Rows from block 4, named by matrix and row number. Each number is 128 + 24 x the weight over the matrix's rms, rounded and kept within 0 to 255. All counts start at 0. Numbers have three digits each.
# short0: shortcut pointwise conv, stride 2 (model.blocks.4.short.0.weight, 288x192x1), inputs 0-95
short0.18:105129125126164158111114147096151138127107124111086149084139106163167130156116113157144113150156146144137126128104152153111160154133128113112097120135091122182136110091103131153129112129117154138128134068120137142116118144160101123125102113158138119130147123143098127098099057132118164150
short0.19:121114139101113113148151140098111168107113155148087112172132122118129152109141120091102122096166116085162138144151104190108116119141087159153128124124135157101110085118144130129081176153140112132145148181089115144159106139128114122133098128128099125089137138120136118164106150100139164112
short0.20:122160143123103119133124120151107156144110129122128171106116096179139123146136129109145126158107085129124084096131194165110195174098108159145115083126124144143101156140131104106154106098075148145119078101120115189143146166116104133076097114111130127131144083129138162166162133118111116102
short0.21:118151159146122119099130145141097123110108082123115097146141108136136140083096125136120145091133105137130131169116127121149115093098120121104118128179134127132161103172191156141122089117132156109168120121120138141150117162119100069157140133142193086159195151120154131147102104157129127091
short0.22:129134136106114126116136146167099082163124086131166076160105104125139116142126101149146102107104139128152152130129166154187132161153114150065123137183123065122142087098151154138156101161133182121091153096095139123156142105175110150102154147151175146137128129120091149093106104102099141121
short0.23:143122130130164139160125129130116129109141098154120119132137103134120119114155149140140110110144143119090164120105097118096134073128109169151113095125122142125138135120098077145115135133098126128143144094124094146132142103135103111161134137100129146119142130107145120143117104125120167150
short0.24:095143106105096131111159086147152118107134123136132124081139118131149109103133139146131100116087129147121093182121100113137134126127157119128126152166125094116131142122109110127136072130147134147144155160142102135139094120160134149109141131103070170124115152109126095106115139094131109156
short0.25:138117132129086137133144140111120115132128141127119149116128116119131124152153121153107125109114165137128088145138124150142097117133105116112101112160169158172122156169069084071153144118140190119151117117113179108142125141159131114059139148105163093141175135152090133140105141153152127114
short0.26:143142143099171115129181170132124152118131098110099108111100138142127135196090107115128168105137094131162111130167118143128118110107155072143129146101082120134107133145090078132146133114123180168131107096154110098144150184098142129130176127120161109153141137143156111133112138132118118149
short0.27:111155113124092136083084106144160080106101111147120139113093125140116150161128129172100128153148109153176109132106157080160144127081101129129164146155143104125163172114098150154142130136137150127148113142147109109156117153154112068112116125100105129154159170126119112125109130126116115124
short0.28:128112126138149142099118150112115121119119151112138137099106127183155153142116138147136138073110136134083108128086110110150143128104125106130131119131108125137156074087087098136151112122137123107131145122154110131128158143136138082182198103123140126162107138133155105156101113133120143113
short0.29:098125136112134141100179161093121170122150117163114130137140145068090132098175119099064120116145129135099094187171119116095146112129107115156116119079100126115103102111143129118118128106101132138090084109126098154094139136187183117091102098153107113110123185103167133140085124138110126130
short0.30:134125099097132144115070133151115137108084161078128118108101129168129129128110142143125154129137147150137118148123110154116119122145130115144151129159164081100114169081079122154142113130135130133112128135120127144115138158128150107157152147126137169120179123134126133137148115080093154151
short0.31:192134080130112096152167092094164143170146129100111180154151130131148132087128124151099108094146134143162132086161172125119187120098137136120107149145107061129119102099140130118163125157101084144112140104104136125135127133129157148154160135100127175149125144097147139127134112111148154160
short0.32:151139112107117115106137149153117136137128112099167130096140135096161095157162153130124101123105114161091142162093121135137111124139112097091143117180111132109105153132173110121128127153125136152114097089140149160095099108152115095131067159172151118133126118113132144142089127169138107149
short0.33:161125098165092124118184132089139099101102121141154162136143124100155148154152113126111166114140149169078167118154121098102105125145102154097118112132132144138078109177129123128152083097133133137152133177131091117147146123115113110118150150111106148135088142133112117115080136140143125143
short0.34:123153120163124124120134125125115095133164130134075142144130122165090134075118111125107137136151117115212113099154112131141143110146151139161132160121109123145151145088147061080079130084156121155171146132131132122120118099121093114172139124130113118185150103139143098128144142150104123139
short0.35:089129101154094087104170110137135121121093159102089105170136104121159107139106119164155132124091171093112128135132160150140127131133106123077098080132109127148090160081105128135160113106132119132135139154084124135145116143085118172107135102166137160144073130121113123085105181111125167124
short0.36:107137140106127106108095103167120121147156134114108115134104137150152114149146174140152142131136132147135158165117110078172125120148138141111121136129125162141125110141104099126111115132131101102154121134143138124125158122166092114118131124120136100140122129118134101126115140142130111138
short0.37:187116142116131129159097108109136136119135141110189140114130128158161115142152122092140135119140113131102146121101155095117135132115103098103115101141150207123122168094162144206159113098129100156139130133115154182126109132122087139127140153116131130070128116110143114127115145140148124151
short0.38:147102128117120121125150093116102122137090119119131129156115152158075106141080101093131156149148096130115122137158196110162091127104183146129122145139128107144102155177143092163137167125078122187098121097144151153149143120105130115099140132099132140132148095125093100175111142100110137165
short0.39:144105053126129151168119129136150116117105132094136123098124180131160156111106122136151131114112134148103115110136097134148134111106138126117158120143106100144149128160116109129113130103130090136143138105164158092117097139122164121133128133131127169127114119152144115086170132153110156123
short0.40:129157158119158099111116141126103124116098113131108082137085138131135151122170112166142133156120172125125079133124152123125138166136121173144110118174146148145133103115110102157122119136120148144138177099161153126166124108078115123103116097151128120117129115179143138122094114156153113081
short0.41:151082092132123145109076136102086109163132159097104128102128129135140133129120184108133132116094139184167120121151154101146107147110136111118105117121145106146105122113104129076103163113166103117153114111138120159111130155120088114102134166131120107073176132113172145132119160123137141161
short0.42:105111104158100125144127122089124180125115166132114124149114129123058110109129098143107126084130115132168135162109174098165134142142069125137124098137117130106160084148130124151135124049133101148112160124111185133164127115139148097083105116126099132121164158115119117125109161073097130133
short0.43:116139093126135098138083077129149113135100146116083108138113110099134136125136167110153135125100098103166123135163086117131123100143126160111166156138129114132126084172082168103152135121130173138137170113102154143124133119193147112133143102174096127147112139134139104148115075137123165133
short0.44:122135093091165127128081111104120157135132113119087129177104164117123130086123141142154151116153118149111108130182096136116137146184133143054152151157078100121115144168119162169193156147086130115093122138108108118129164150150147079113130120138126128122128135141130117120096118109132152119
short0.45:121096157106106176116125083121131141148131130130117135163137161163109150156178166122134179098106129128100091137122144098133129157094099097141150136166127164150131133131141103093125149128152115162147096096140157133132148141110138136121095127120118187173106133137131110151127133131135121199
short0.46:108123133068122121086132130117160126138139149101112078125119095120110112104140137145134130132101111095153161126113135130123102130112144114170144137131167150186116154140116138100118131170123156108140097121088127088158131127152152187096119144096092076140133116137114083150143139126097123162
short0.47:136129136153156156088136107065095105122137143135102137163128148150091140158126130145116121104135157116180148127108120173122176159156168112096155119175149134154121104104104114113151157125169127112143078114109152073131153156122124085132174135084136101126116127121114158134118135134146154137
short0.48:112129116081137164125112157167102151134154138131183112127149161113113154140075142088137127113182130119142110141141162117192118139121136147144122093126123123126121124121116152158196164153110080165141086124145167102140142118071149123092150151137107147077134118080101124145100118149156117137
short0.49:104132142162136119134134114139124130074111126139128160114162149145153106092178091154125119058119149122080140161111161123107174090132175130141126127129104097120160166122163114135136130134139105082127123094169161102138150170125110080178144144140142127110111157160163154094154085184106137114
short0.50:140141101130142113131122141120161124152103078119159161182113114146117135188134122156164142111110126139131126158146111067146107154131135130105148137129090089118077106120173103111166152104138132136130157094155106154120122152127110117092109152132148123130137112146125109115076168140151130146
short0.51:138118154118154105142090088116138145116128096130143127136091137105053136117136136107142122147153138102146114102162155143147148133120128126095127153111135128162109137156125106114194152114122140136132157135161118155086124158104148123152120133117118145119108106121077114152126141109153124092
short0.52:129148148124129129132117131135147174115120146127142157146093104143197168137154152124148124075142148112118120138108153123109115155133094117115146156122164131152155085115153149111163087076136134138125086119134082154158180147139110070118148134158092139127131105147148097175123163120144118120
short0.53:144121128099126143178106149120118174104173155131120120117111123109161105075145182139121100103130124153131102153133122111126126145129124096141123106136132128137120141121122146137111121076132125144117113152182093136134112104128137119107140126112062123124201168114151110117079131139139136080
short0.54:153133135127106165142131170138129097131103142143177127108137121137164156137116131126105140105125082109107092194111154176118120142130114144090134180117115110116148113123118113116137096116156138114136121130115122098149118129102137129108110111135145113140152150117127096132103137121142161129
short0.55:136160151109126124150088118170150163134082126166115125084157127125142159142161119110075132091139117095106115104116138122112151146096174088118110141131096134131121119114074109125111109105134135135142117092142143101114167133090100092117114111113162093127153153115111143165094133134178107137
short0.56:145126132098139093152149146123115138153114120097133148123118180162115122097110129126135158095171138152128145142092108119131150070165136142172139172145118083121139077183101123128176149117181075103105121091151116131133096137104103166113167124096096101115104120143146135129132157188107136093
short0.57:146105119098103123159093138136103136114133104138077103145144147153138138122147150138096129106143108160146124115120119138115124125167130109117114154165133125120110144107091123129141131180128130148114076178110153145172128144100168097148104143064110120090125114141114121135147137117139169136
short0.58:138139131140146128126096094134081125125137137131143116147139161108156110112098134171116134097144123189124129115077132109121145148121180095106130079119174139134136168146109105115145154169118143108151180096094143127165147125104092129117133103119075149156117110135132105165064157136124149114
short0.59:177131090076140134086115134115111111123115154103139133131121123131114171101135120128111109128154125121108154107177124118155112132083133088115077149126124128146121129078185091117163076096106120127137149098130125113137198129117106119127114123107121123140160086138156088095118134073133128091
short0.60:141148108137109128145103123162135161090139129155129142154114127102124151125093123128184151087140109112169154121102101140137107137141145119095150131151124055109133127111117138116116082107177125110107112117146111150169163131114178087134106108090110115133167083131140111157077128120154152140
short0.61:100114114141113109135146161119123098115140125129077157109133156110127122095122123100134118125136121147171143159082123142130140132104123117123144143136114127145160135156099132114118103106134107112098146096142121114133102122134146120097131132143126110131136094118157121124122086091133125136
short0.62:138124118170159158165124144144145154169146138118141142150150099130062142102138163124099136161137152135070131091155134139111076115108117158143088165075115134118110120088105118127095119119123130106135130130074115128149127131111147137182142134123099121136177091111107140125116123141145110146
short0.63:121113134176144098081136126145128146161100107114163134142127131119077133108118159099094117149138123114162114151179146095183112159123121130116100135108111105142135132135225099119137142116087149110138115100134064134106130120142138162164084155121105142115111119077143092132130111139137174084
short0.64:145131105109171112126144091126144093129147122148099163121131099137178154149145104098106144134127111104102120133148136099141127124126165117110154135125112136110146138106129137135131083162170200145113134109175142137128117118142128133112141124130094164163115100160123090138094111148102121166
short0.65:139144090116101149159142141119155112123132122153112118174135100153059159127129127155154147115099144128082149110151138092117140187125121110101142126126128126161105132106165170094148137109094162148127132083106091146111119143126147126130093122170117128152138132138143140120154118087111118125
short0.66:123138112129110140129116134159130095116146180100132124123151107156140143140173134150142116134100114112117148104085103153136123106081111108124156113167160165160127137097099108122164121097160129122183111118164110109152159139135169100132108117110138177099158126164203088113104119122136132128
short0.67:148128146093119119100146111195119161151172091123168132137126139137163141123073115117108133124137101103151119137152096133092129127127140132132145136075112089117129141144115108135162160114113126180085099159203126132105153087124143141100135128122151126117135105112119109146125115113088141163
short0.68:125133151136132113156088133168087094131121097154132082105106139126144152146132124167158103102144137134147085100201154102112113121105144118159156142112149070137142141108096124154151136144157125123142101113091142113122162117106141147101120122155111122143158094157141134120093157090145105092
short0.69:137121159115121106170145118162117126102115134141120157129118148135128102135153122162098110090116157163102154089131168165140142101122133151135112131138113144123161094158113127132129127089148127130101131112104128164116154130114128101178129132095136103131080112144104155152131102156090109081
short0.70:156137136117158140108107075099116110108093110114120136151109101101128141121100111170146147105110113082113124123125167091145146168109140125097136113124112100057152159198172136112114108101165113092127139171133143128170155141114140138141139118110126090118196150151179141132116099132145122132
short0.71:116160115146145115101159135167155136120112133112112117133093134119102110127150128136129111175140109096152121161119123141085122146102125194133139120141058151168121158099165161108122105157091085192106138150154120121132147119110099121150109104195130100086158143120151161084104164145135128143
short0.72:115148158117120142109145130109136110173126105134114154140152138153096114135133143116110105134143134159092162177095134145145116152146099127118120158134134108161093087133100155105130118146079131109068125145081116079171162100145132120113069118114113107135143109145123126131074090142128109148
short0.73:134152096120107109132099123116146175131163137128126127113148139119126131121161108144137127075111151123111138135099097113183097138128153077160162135164122151164104152100126140140132088169179165119145143122089124127143105122112159132109168119130117105185137091118133102138159083123113162147
short0.74:096102125140119153146125113135126104146127138136128156122129092163096102101143119122116110130127084098116100082131111131132125186102146149098095131095107148140093091098157161137110115127103120151133147116136116141135153114159116123143107151104157136110105144120116128112143100161138139152
short0.75:175151135092139111151129114126125112109153087109089128108151134101174177153133097140162114112129096130151114091150194183103173092123113146161174116142128143123090099128132131131155168107179097131149138148085109168125086127131098132102120124091095095125142087098151124136091154109122144143
short0.76:117132115113092151132078183153134136125102076122148140165120108118148125135100105132083127122131137099177102127095132134125158116109136126168110144062118141083127152102152173113129105136131135130114103116151144109148157147094141165128111127129113155103117141141134130176118135159124156115
short0.77:136161120113125124192091131120157149098134116106107106134156150126176153102184127108113134106128170123096113126130120122177131114087138120162105129110117179166102114125096157128124124106126095133123095141146151140137166122137112090129100101075132107136155119141142187115120136122127088113
short0.78:139139175140154110187138116162158090093143124088158133099127141115120131105159140132105123094102147169157138139130139151127090105112123125152151146105110110143109161160129102136147119114091170180089136115117129154111128116150167122162127157080108098119124113139128118114197133230157146101
short0.79:168143118096089144108122113155105144109124170110127118147118133124133117118165120143141139111102112130141144132091139149123114092118126166115139138123129080132133129131082129136116155164118162166099098181084131173190090134147139117093143152141135144109129175121111108164099146106131118118
short0.80:148155146126108113117068093138134140149096143155137112112120106122137148123134098139132129125162138140138153124114140142088127172079136108096175135134150111117082194107086173120127107138111144114153109146121102109153083093155107118084145128073102139158152145135131109108138134125140156092
short0.81:107151140130106159115088109130121096139122120152136123119133126108172124125125166124134116128102122146143112047188113102123110159146160139105127137142170144133151090105139163113099133128152134093139070117128142130169125125166091147149068117116147159096136159160143135123138133139176185133
short0.82:114150136097131123134118143117093143100107124118118117165151113084134107129131110108113148105119093151106112149117102093141120130153106178042122129165080125095122111113137124164157167089101134136133127156144153102116133093114114101172123110104152084150150149164153172130086114162132168082
short0.83:140134117139121111134122104090123122148111134189133097122120098117108161109135112107170128118127098094105118163113076164140091164108134144142127106150133121091125139130152159100172120197104149173112075172072101157146112176086102118143142111126115173122093144117121088114134102101163117158