{"dataset": "synthesized solo parts of chorales (CocoChorales)", "input": "log_mel", "codebook_size": 1024, "widths": [192, 288, 432], "init": "lecun_normal", "shampoo_beta": 0.95, "final_lr_fraction": 0, "adamw_weight_decay_other_params": 0.01}
Rows from block 3 of a small self-supervised audio encoder (BEST-RQ), named by matrix and row number. Rows with one number belong to one channel. Each number is 128 + 24 x the weight over its row's rms, rounded and kept within 0 to 255. All counts start at 0. After the name is the row's rms in percent of the matrix's.
After each channel's rows are labels from the 100 clips, of 14976, where the channel reaches its highest value: "peak on" is the class under the peak. Only what is clearly more common there than usual is listed. The data: synthesized solo parts of chorales (CocoChorales).
# convs0: first width-7 conv (model.blocks.3.convs.0.weight, 192x192x7, each kernel summed), inputs 0-95
# convs1: second width-7 conv (model.blocks.3.convs.1.weight, 192x192x7, transposed, each kernel summed), outputs 0-95

convs0.135 078 [112 154 143 142 156 140 151 152  94 114 164 156 122 118  81 137 137 158 130 134 147 100 126 129 106 127 129 102 134 120 151 148 142 112 111 182  99 153 126  90 129  91 148 147 154 118 149 148 101 133 133 154 141 116 113 148 141 152 171 122 106 152 108 152  77 117 121 147 118  87 106 154 174 128 107 160 168 176 185  96 130 143 135 103 147 130 179 143 121 192 180 125 130 127 118 144]
convs1.135 123 [114  97 100  97 104 113 151 105 104 147 111  99 104 141 145 144 140 139  85 100 110  98 146 155 150 105 139 133  91 157 154  93  87 105 100 142 102  93 141 151 103 145 100 141  98 132 104 104 143 105 106  93  93 103 125 153 155 140  97  90 144 100 157  94 101 100 141  98  91 104 133 103  87 107  97 143 102  98 110 140 150  98 141 136 140  90 139  92 136  83 140 157 103 105 112 100]
peak on: silence

convs0.29 085 [121  99 134 139 126 149 165 127 139  87 102 135 120 117 171 150 176 119  92 109 102 117 131 109 135 147  96 137 120 137 132  84 127 102 149  83 157 153 144 190 137 137 135 116 132 115 100 137 104 153 140 118 116 111 141 100 109 129 179 111 103 133 124 129 153 120 142 121 107  97 117 161 127 140 137 107 141  92 147 203 130 125 144 172 146 135  98 128 129 133 119 101 117 125 112  88]
convs1.29 051 [138 152 166 140 143 148  95 163 138  99 135 166 139 100 112 136  85 120 166 145 119 125 127 121 127 148 119 113 123 110 137 141 113 148 120 125 140 123 115  80 157  88 156 114 153 103 171 127 122 137 150 121 124 127 122 129  90  92 153 139 146 128 101 158 112 133 104 159 132 138  88 137 125 137 129 145 155 131 151 113 110 129 111 109  84 153 122 139 146 154 140  86 153 107 131 116]
peak on: G#3

convs0.182 118 [166  80 163  96 123 141 153 153 138 154  90 126  70 122 117 111 133 140 116  81 131 122 117 177  96 141 110 159 152 127  94 140 104 103 134 114 133 120 184 134 115 172 147 137 108 128 113 116 118 127 134 148 156 151 151 122 110 119 147  98 133 119 116 123 168 140 132  96 107 130 149  79 107 145 108  69 112 169  99 166 137 138 164  78 117 101 142  90 102 106 118 116 135 114 135 121]
convs1.182 079 [106 111 122 153 162 157 103 126 131 118 134 157 145  86 121 124  90 121 166 112 150 184 105  96 168 119  97 115 124 120 145 129 127 135 161 113 138 156  66 107 136 108 105  68 138 101 124 117 130 155 137 117 116 139 147 105 132 116 135 157 123 143 133 120 145 112 144 142 179 156  94 139 135 152 113 114 142 117 125 100 110 128  94  97 121 136 108 139 120 140  89 119 114 123 118 116]
peak on: E5

convs0.65 082 [128 122 119 135 132 163 108 117 105 122 104 131 100 144 139 168 122 133 157 153 129 112 147 127 149 133 136 124 101 153 105  94 116 134 129 101 145 124 148 102 130 115 117 150 121 141 129 129 135 125 106 128 117 124 129  78  74 113 113  85 111 152  92 127 123 127 161 119 120 112 140 150 149 134 127 115 109 127 100 157 118 123 171 163 167  87 121 152 105 111  78 111 109  70 175 114]
convs1.65 062 [146 130 137 134 121 155 111 163 158 120 119 159 150 112  89  81  96  99 145 138 169 133  92 115 130 141 102 107 130 115 129 131 129 132 159 124 152 150  91  72 160 107 136 115 156  74 142 134  88 149 141 108 144 148 119  98 107  95 156 150 108 119 102 127 132 135 110 154 135 161 107 127 117 142 111 133 114 146 129  90 114 142 101  97  98 164  91 138 110 143  97 122 153 139 110 133]
peak on: G#3

convs0.150 129 [126  95 139 118 177 138  85 125 119 117 125 138  95 153 139 155 147 106 140 160 171 136 138 127 125  82 117 132 152 182 121  66 119  93 155 100 145 169 149 160 101 128 147 151 124 104 158 130  92 155 143 128 112  95 100 128  90 158 137 102  99 115 124 157 145 126 127 117 145 102  88 133 123  97 156 117 141  53 101 155 147 141 113 113 156 102  91 124  97 112 106 129 106 123 114 136]
convs1.150 091 [124 132 137 136 125 142 105 137 147 108 126 143 105  96  85  98  70 155 129 116 124 125 104 122 141 138  91  96 128  83 156 141 119 155 122 121 131 109  76  81 155  80 104  83 132 121 141 133  85 137 120 107 116 144  83  94 104  85 132 132 112 131 110 132 120 138 108 148 127 146  93 117 139 129 105 109 154 145 152  87 129 154  95 105 114 144 106 143 123 120 135  93 111 114 144 123]
peak on: C#5

convs0.35 091 [108 106 138 125 140 118  76 136 163 138 102 119  99 123 159 114 108  78 139 118 150  96 107 139 110 117 136 131 145 157 123 157 105 149 152 135 137 165 129 111 132 131 114 146  91 113 119  98 168 103 115 132 133 121 132 136 108 134 172 131  94  99 131 117 140 167 129  83 140 120 164  98 140 115  93  79  82 170 147 148 108 113 143 102 164 102 117 148 143 191 116 113 137 133  73 112]
convs1.35 056 [156 150 132 142 132 148 124 140 149  93 137 162 147 109  87 113 117 114 163 137 145 150 126 120 130 120 114 107 126 127 146 112 147 121 165  89 135 107 102  67 133  95 135  98 183 130 155 110  86 173 154 136 127 134 128 142  94 122 129 149 106 142 129 134 117 121 111 140 147 123  94 130 147 136 135 122 134 147 129  96 117 131  93 111 127 186 113 122 100 121  74 118 145 130 140 126]
peak on: C5; A#4

convs0.73 074 [ 89  68 172 117 129 141 102 132 157 148 125 146  81 110 116 149 157  71 132 123 147 127 123 147 141 117 123 145 135 117 130 127 134 102 141 105 135 104 121 158 146 143 135 121  81 132 122 140  99 126 123 140 134  90 126  77 106 169 113  85 126 101 121 158 117  94 131 111 101 133 112 141 192 146 167 113 140 139  85 138 134 121 122 157 107 128 114 128 141 141 139 104  82 121 113 134]
convs1.73 058 [136 165 138 117 126 131 127 146 141  85 122 172 146 111 113 123  86 132 145 154 144 128 103 125 125 138 107 105 150  84 138 140 143 164 146 118 151 133 113  77 151  96 154 103 164 104 177 144 104 159 133 122 117 160 111  98 122  96 163 150 122 157  92 141 130 150  85 138 133 131  91 128 147 131 142 117 150 162 152  96 104 135 108 112  94 181 105 149 107 137 113  75 139 139 149 133]
peak on: C#5

convs0.23 086 [100  76 122 103 167 121 103 131 173 111 115 105 101 105 165 175 122 112 115 152 168 152 115 113 158 106 125 138 127 166 122 147 141 114 117 154 131 123 171 110 115 137 152 146 126 128 159  99 106 127 122 141  98 100  91 121 127 124 119 105 109 131 119 173 130 100 135 144 122 112  99 119 153 116 138 113 115 154 108 151 161 145 146  96 157 102  79 146  98 124 136 138 109  84 109 155]
convs1.23 088 [127 121 109 120 113 139 116 128 142  86 121 151 132  95  72  91  73 115 127 134 139 124  93 124 138 118  99  90 126  98 152 120 127 135 133 112 136  97 101  90 145  95 113  96 126  93 135 116  92 145 130 113 114 146  97  63 131  87 137 127 114 139 108 123 122 136  99 134 126 122  92 111 118 126 104 114 141 142 129  94 113 126  85  88  94 139 114 119 104 131 105  88 126 139 129 113]
peak on: C#5; B4

convs0.31 137 [151 109 128 151 172  95 122 169 111  85  98 135  99 122 127 143 122 142 120 130  90  90 129  77 125 107 107 107 136 150 119 145 111 135 151 150 126 129 159 151 125 106 162 175 123 105 139 125 103 120 165 144 121 129 147 115 127 142 139  98  96 131 143 170 161 103 124 112 149 142 161 109 103  76 144 157 127 170 131 164 161 100 107 159 100  79 133 134 112 117 108 123 142  77 150 163]
convs1.31 093 [130 124 112 139 146 153  88 128 117 120 120 137 134 108  95 106  78 124 164 119 143 166 110 124 161 111 102  95 119 106 165 115 138 129 125 105 126 123  76 101 144 105 104  56 129 107 114 128 135 162 116 117 104 153 117  86 138 115 143 131 123 123 116 125 137 145 145 148 148 126  78 116 155 152 101 108 160 139 109 102 126 136  83  84 115 113 102 118  87 159 119  92 123 143 118 107]
peak on: C#5

convs0.149 114 [ 96 170 137 170 107 127 162 129 120 118  97 117 136 126 147 112 118 127 146 154 120 154 124 132 142 142 162 137  97  90 150 141 183 133 144 182 100 118 151 110 148 108 132 134 158 142 146  78 158 137 136 133  93 148 124 162 151  76 139 158 181 128 120 143 136 190 102 144 116 115 140 112 134 108 118  95 105 129 153 128 166 170 137 118 149 118 115 156 163 149 129 123 141 153 120 134]
convs1.149 073 [136 106 102 117 122 136 111 106 166  95 116 130 125  89  74  97 106  92 113 120 132 144  94 100 138 117 100 100 104 144 144 115 114 108 138 113 125 123 114  91 117 103 111 107 120  88 135 117  69 129 133 120 122 118 102  84  98  93 108 135  99 121 129 107 116 103 132 108 128 136 115 122 121  99 101 110 123 123 112  95 124 117 100 105 120 145 100 116  92  98  89 120 130 114 120 108]
peak on: silence

convs0.126 106 [117  90 123 110 139 103 110 117 148 121 117 141  93 104 191  95 101 125 176 109 178 122 117 103 132  83 111 124 137 152 106 112  99 116 120 149 128 153 145 160 126 119 136 161 110 150 122 107  98 124 162 109 157 111 143 140 129 130 157 126 123 115 138 128 128  76 142  81 116 155 131 120  97 120 159 105  93 116 136 168 124 144 110  78 142 127 137  99  89 105 113 140 142 120 121 129]
convs1.126 068 [121 110  89 110 116 138 147 137 128 132  82 155 112 102  77 116  81 148 152 123 120 122 135 119 153 116 125 103  96 107 193 108 102 136 109 101 103 109 106  94 138  87  69  72 157 119 151 108 118 141 112 105  96 127 134 113 102 116 106 139 123 115 118  95  99 129 133 153 128 138 107  99 107 105  80  83 152 109  96 107 154 130 101  96 115 119  82 115 138 142 147 117  99 105 128 102]
peak on: C#5

convs0.153 177 [118 105 118 134 165  95 159 135 139 164  76  93 135 144 156 121 135 120 165 110 193 129 150 129 135 127 136  95 151 198 123  91 127 128 164 126 158 162 132 130 148 122 137 104 149  95 162 172 167 149 114 147 101 159 123 140  93 111 159 114 121 135 132 134 150 138 110 138 152 138 122 121 121  93 129 101 118  92 139 142 146 111 125 123 134  81 134 105 110 115 110 142 131 126  95 148]
convs1.153 090 [109 128 131 128 143 119  91 129 170  94 124 136 108 105  73 109  82 115 123 121 112 134  82  97 134 124 105 101 104  97 131 139 127 123 124 122 117 119  90  55 133  85  94 105 142 120 142 130  84 145 103 120 112 120  90 119  96  96 111 128  76 139 125 131 128 126 111 143 137 153 118  84 138 118 113  92 143 119 158 108 146 164  91 122 109 135 115 133 113 154 134 111 114 109 132 125]
peak on: C5

convs0.58 101 [141 173 138 130 152 133 155 126  70 135 154 153 128 113 101 171 106  97 116 171  95 158 130 137 143 139 118 116  95  73 143 118 138 118 101 130  96 137 189 110 143 122 125 131 149 144  96 109 144 105  94 162  86 158 164 137 136 164 118  93 142 133 127 145 123 124 145 144  99 143 114 143 162 108 111 143 143 157 116  93 122 126 129 129 126 146 120 133 152 136 151 121 135 118 124 159]
convs1.58 124 [105 107 106 113 107  87 150 112 104 169 104 108 118 144 171 155 147 159 115 101 107 108 174 146 134 118 142 158 103 137 158 117 103 116  95 151 114 110 138 163 102 163 108 136 113 155 113 119 160  98 109 106 103 112 152 161 150 160 101 104 159 101 129 109 115 109 155 110 107 105 147 114 112 117 116 144 104  97 111 162 149 117 157 149 151  94 141 116 159 105 164 168  99 115 125 115]
peak on: silence

convs0.78 124 [158 107 145 142 159 165 149 153 129 125 104 113  96 118 123 130 118 166  58 142  71 109 104 104  90 158 147 117 147 157 112 143 112 124 101 119 118 103 147 111  95 136 165 149 141  84 187 116 114 121 157 150 141 106 143 124 108  78 135  86 130 139 121 156 150 123 133 134 115 116  99 122 107 115 152 120 144 127  92 162 155  94 104 144 137 132 152 117 118 140 120 108 132 116  95 147]
convs1.78 075 [102 100 100 148 144 141  93 131 131 106 130 151 124  91 109  93  75 107 155 118 163 168  96 114 162  98 105 104 111 111 152 116 123 126 134 105 125 122  65 103 124  99 113  79 119  95 107 132 129 152 118 119 114 140 105  93 135  85 121 127 118 112 129 131 133 131 130 131 145 141  89 122 133 137  99 105 144 124 122 116 106 130  92  90  99 118  89 113  96 129 103  85 108 130  99 108]
peak on: E5; A#4

convs0.163 139 [147 139  98 101 144 118 183 126 106 151 104 145 115 113 134 133  96 119  91 187 125 125 120 160 137 135 119 136 116 123 144 141  87 115 150 151 137 112 152 181 124 146 166 144 148 107 171 121 128 132 173 151 132 100 148 131 133 114  98 108  94  84 129 152 127  99 126 155 161 174 144 118 105  70 156 138  95 100 106 159 139 102 153 157 122 101 121 100 118 114 106 151 128  87 140 162]
convs1.163 086 [129 120 131 123 117 151 111 136 120 116 105 146 120  84  99 110  75 137 157 128 146 133 123 109 145 122 116  94 131  98 181  97 149 148 129 111 136 116  80  89 152  89 111  81 134 100 132 117 100 145 103 141 107 150 113  83  97  88 148 137 109 131 101 118 124 136 140 158 131 121  81 115 157 141  94 109 140 131 109  96 139 146  84  94 107 122  88 130 100 136 123  98 117 137 115 119]
peak on: C#5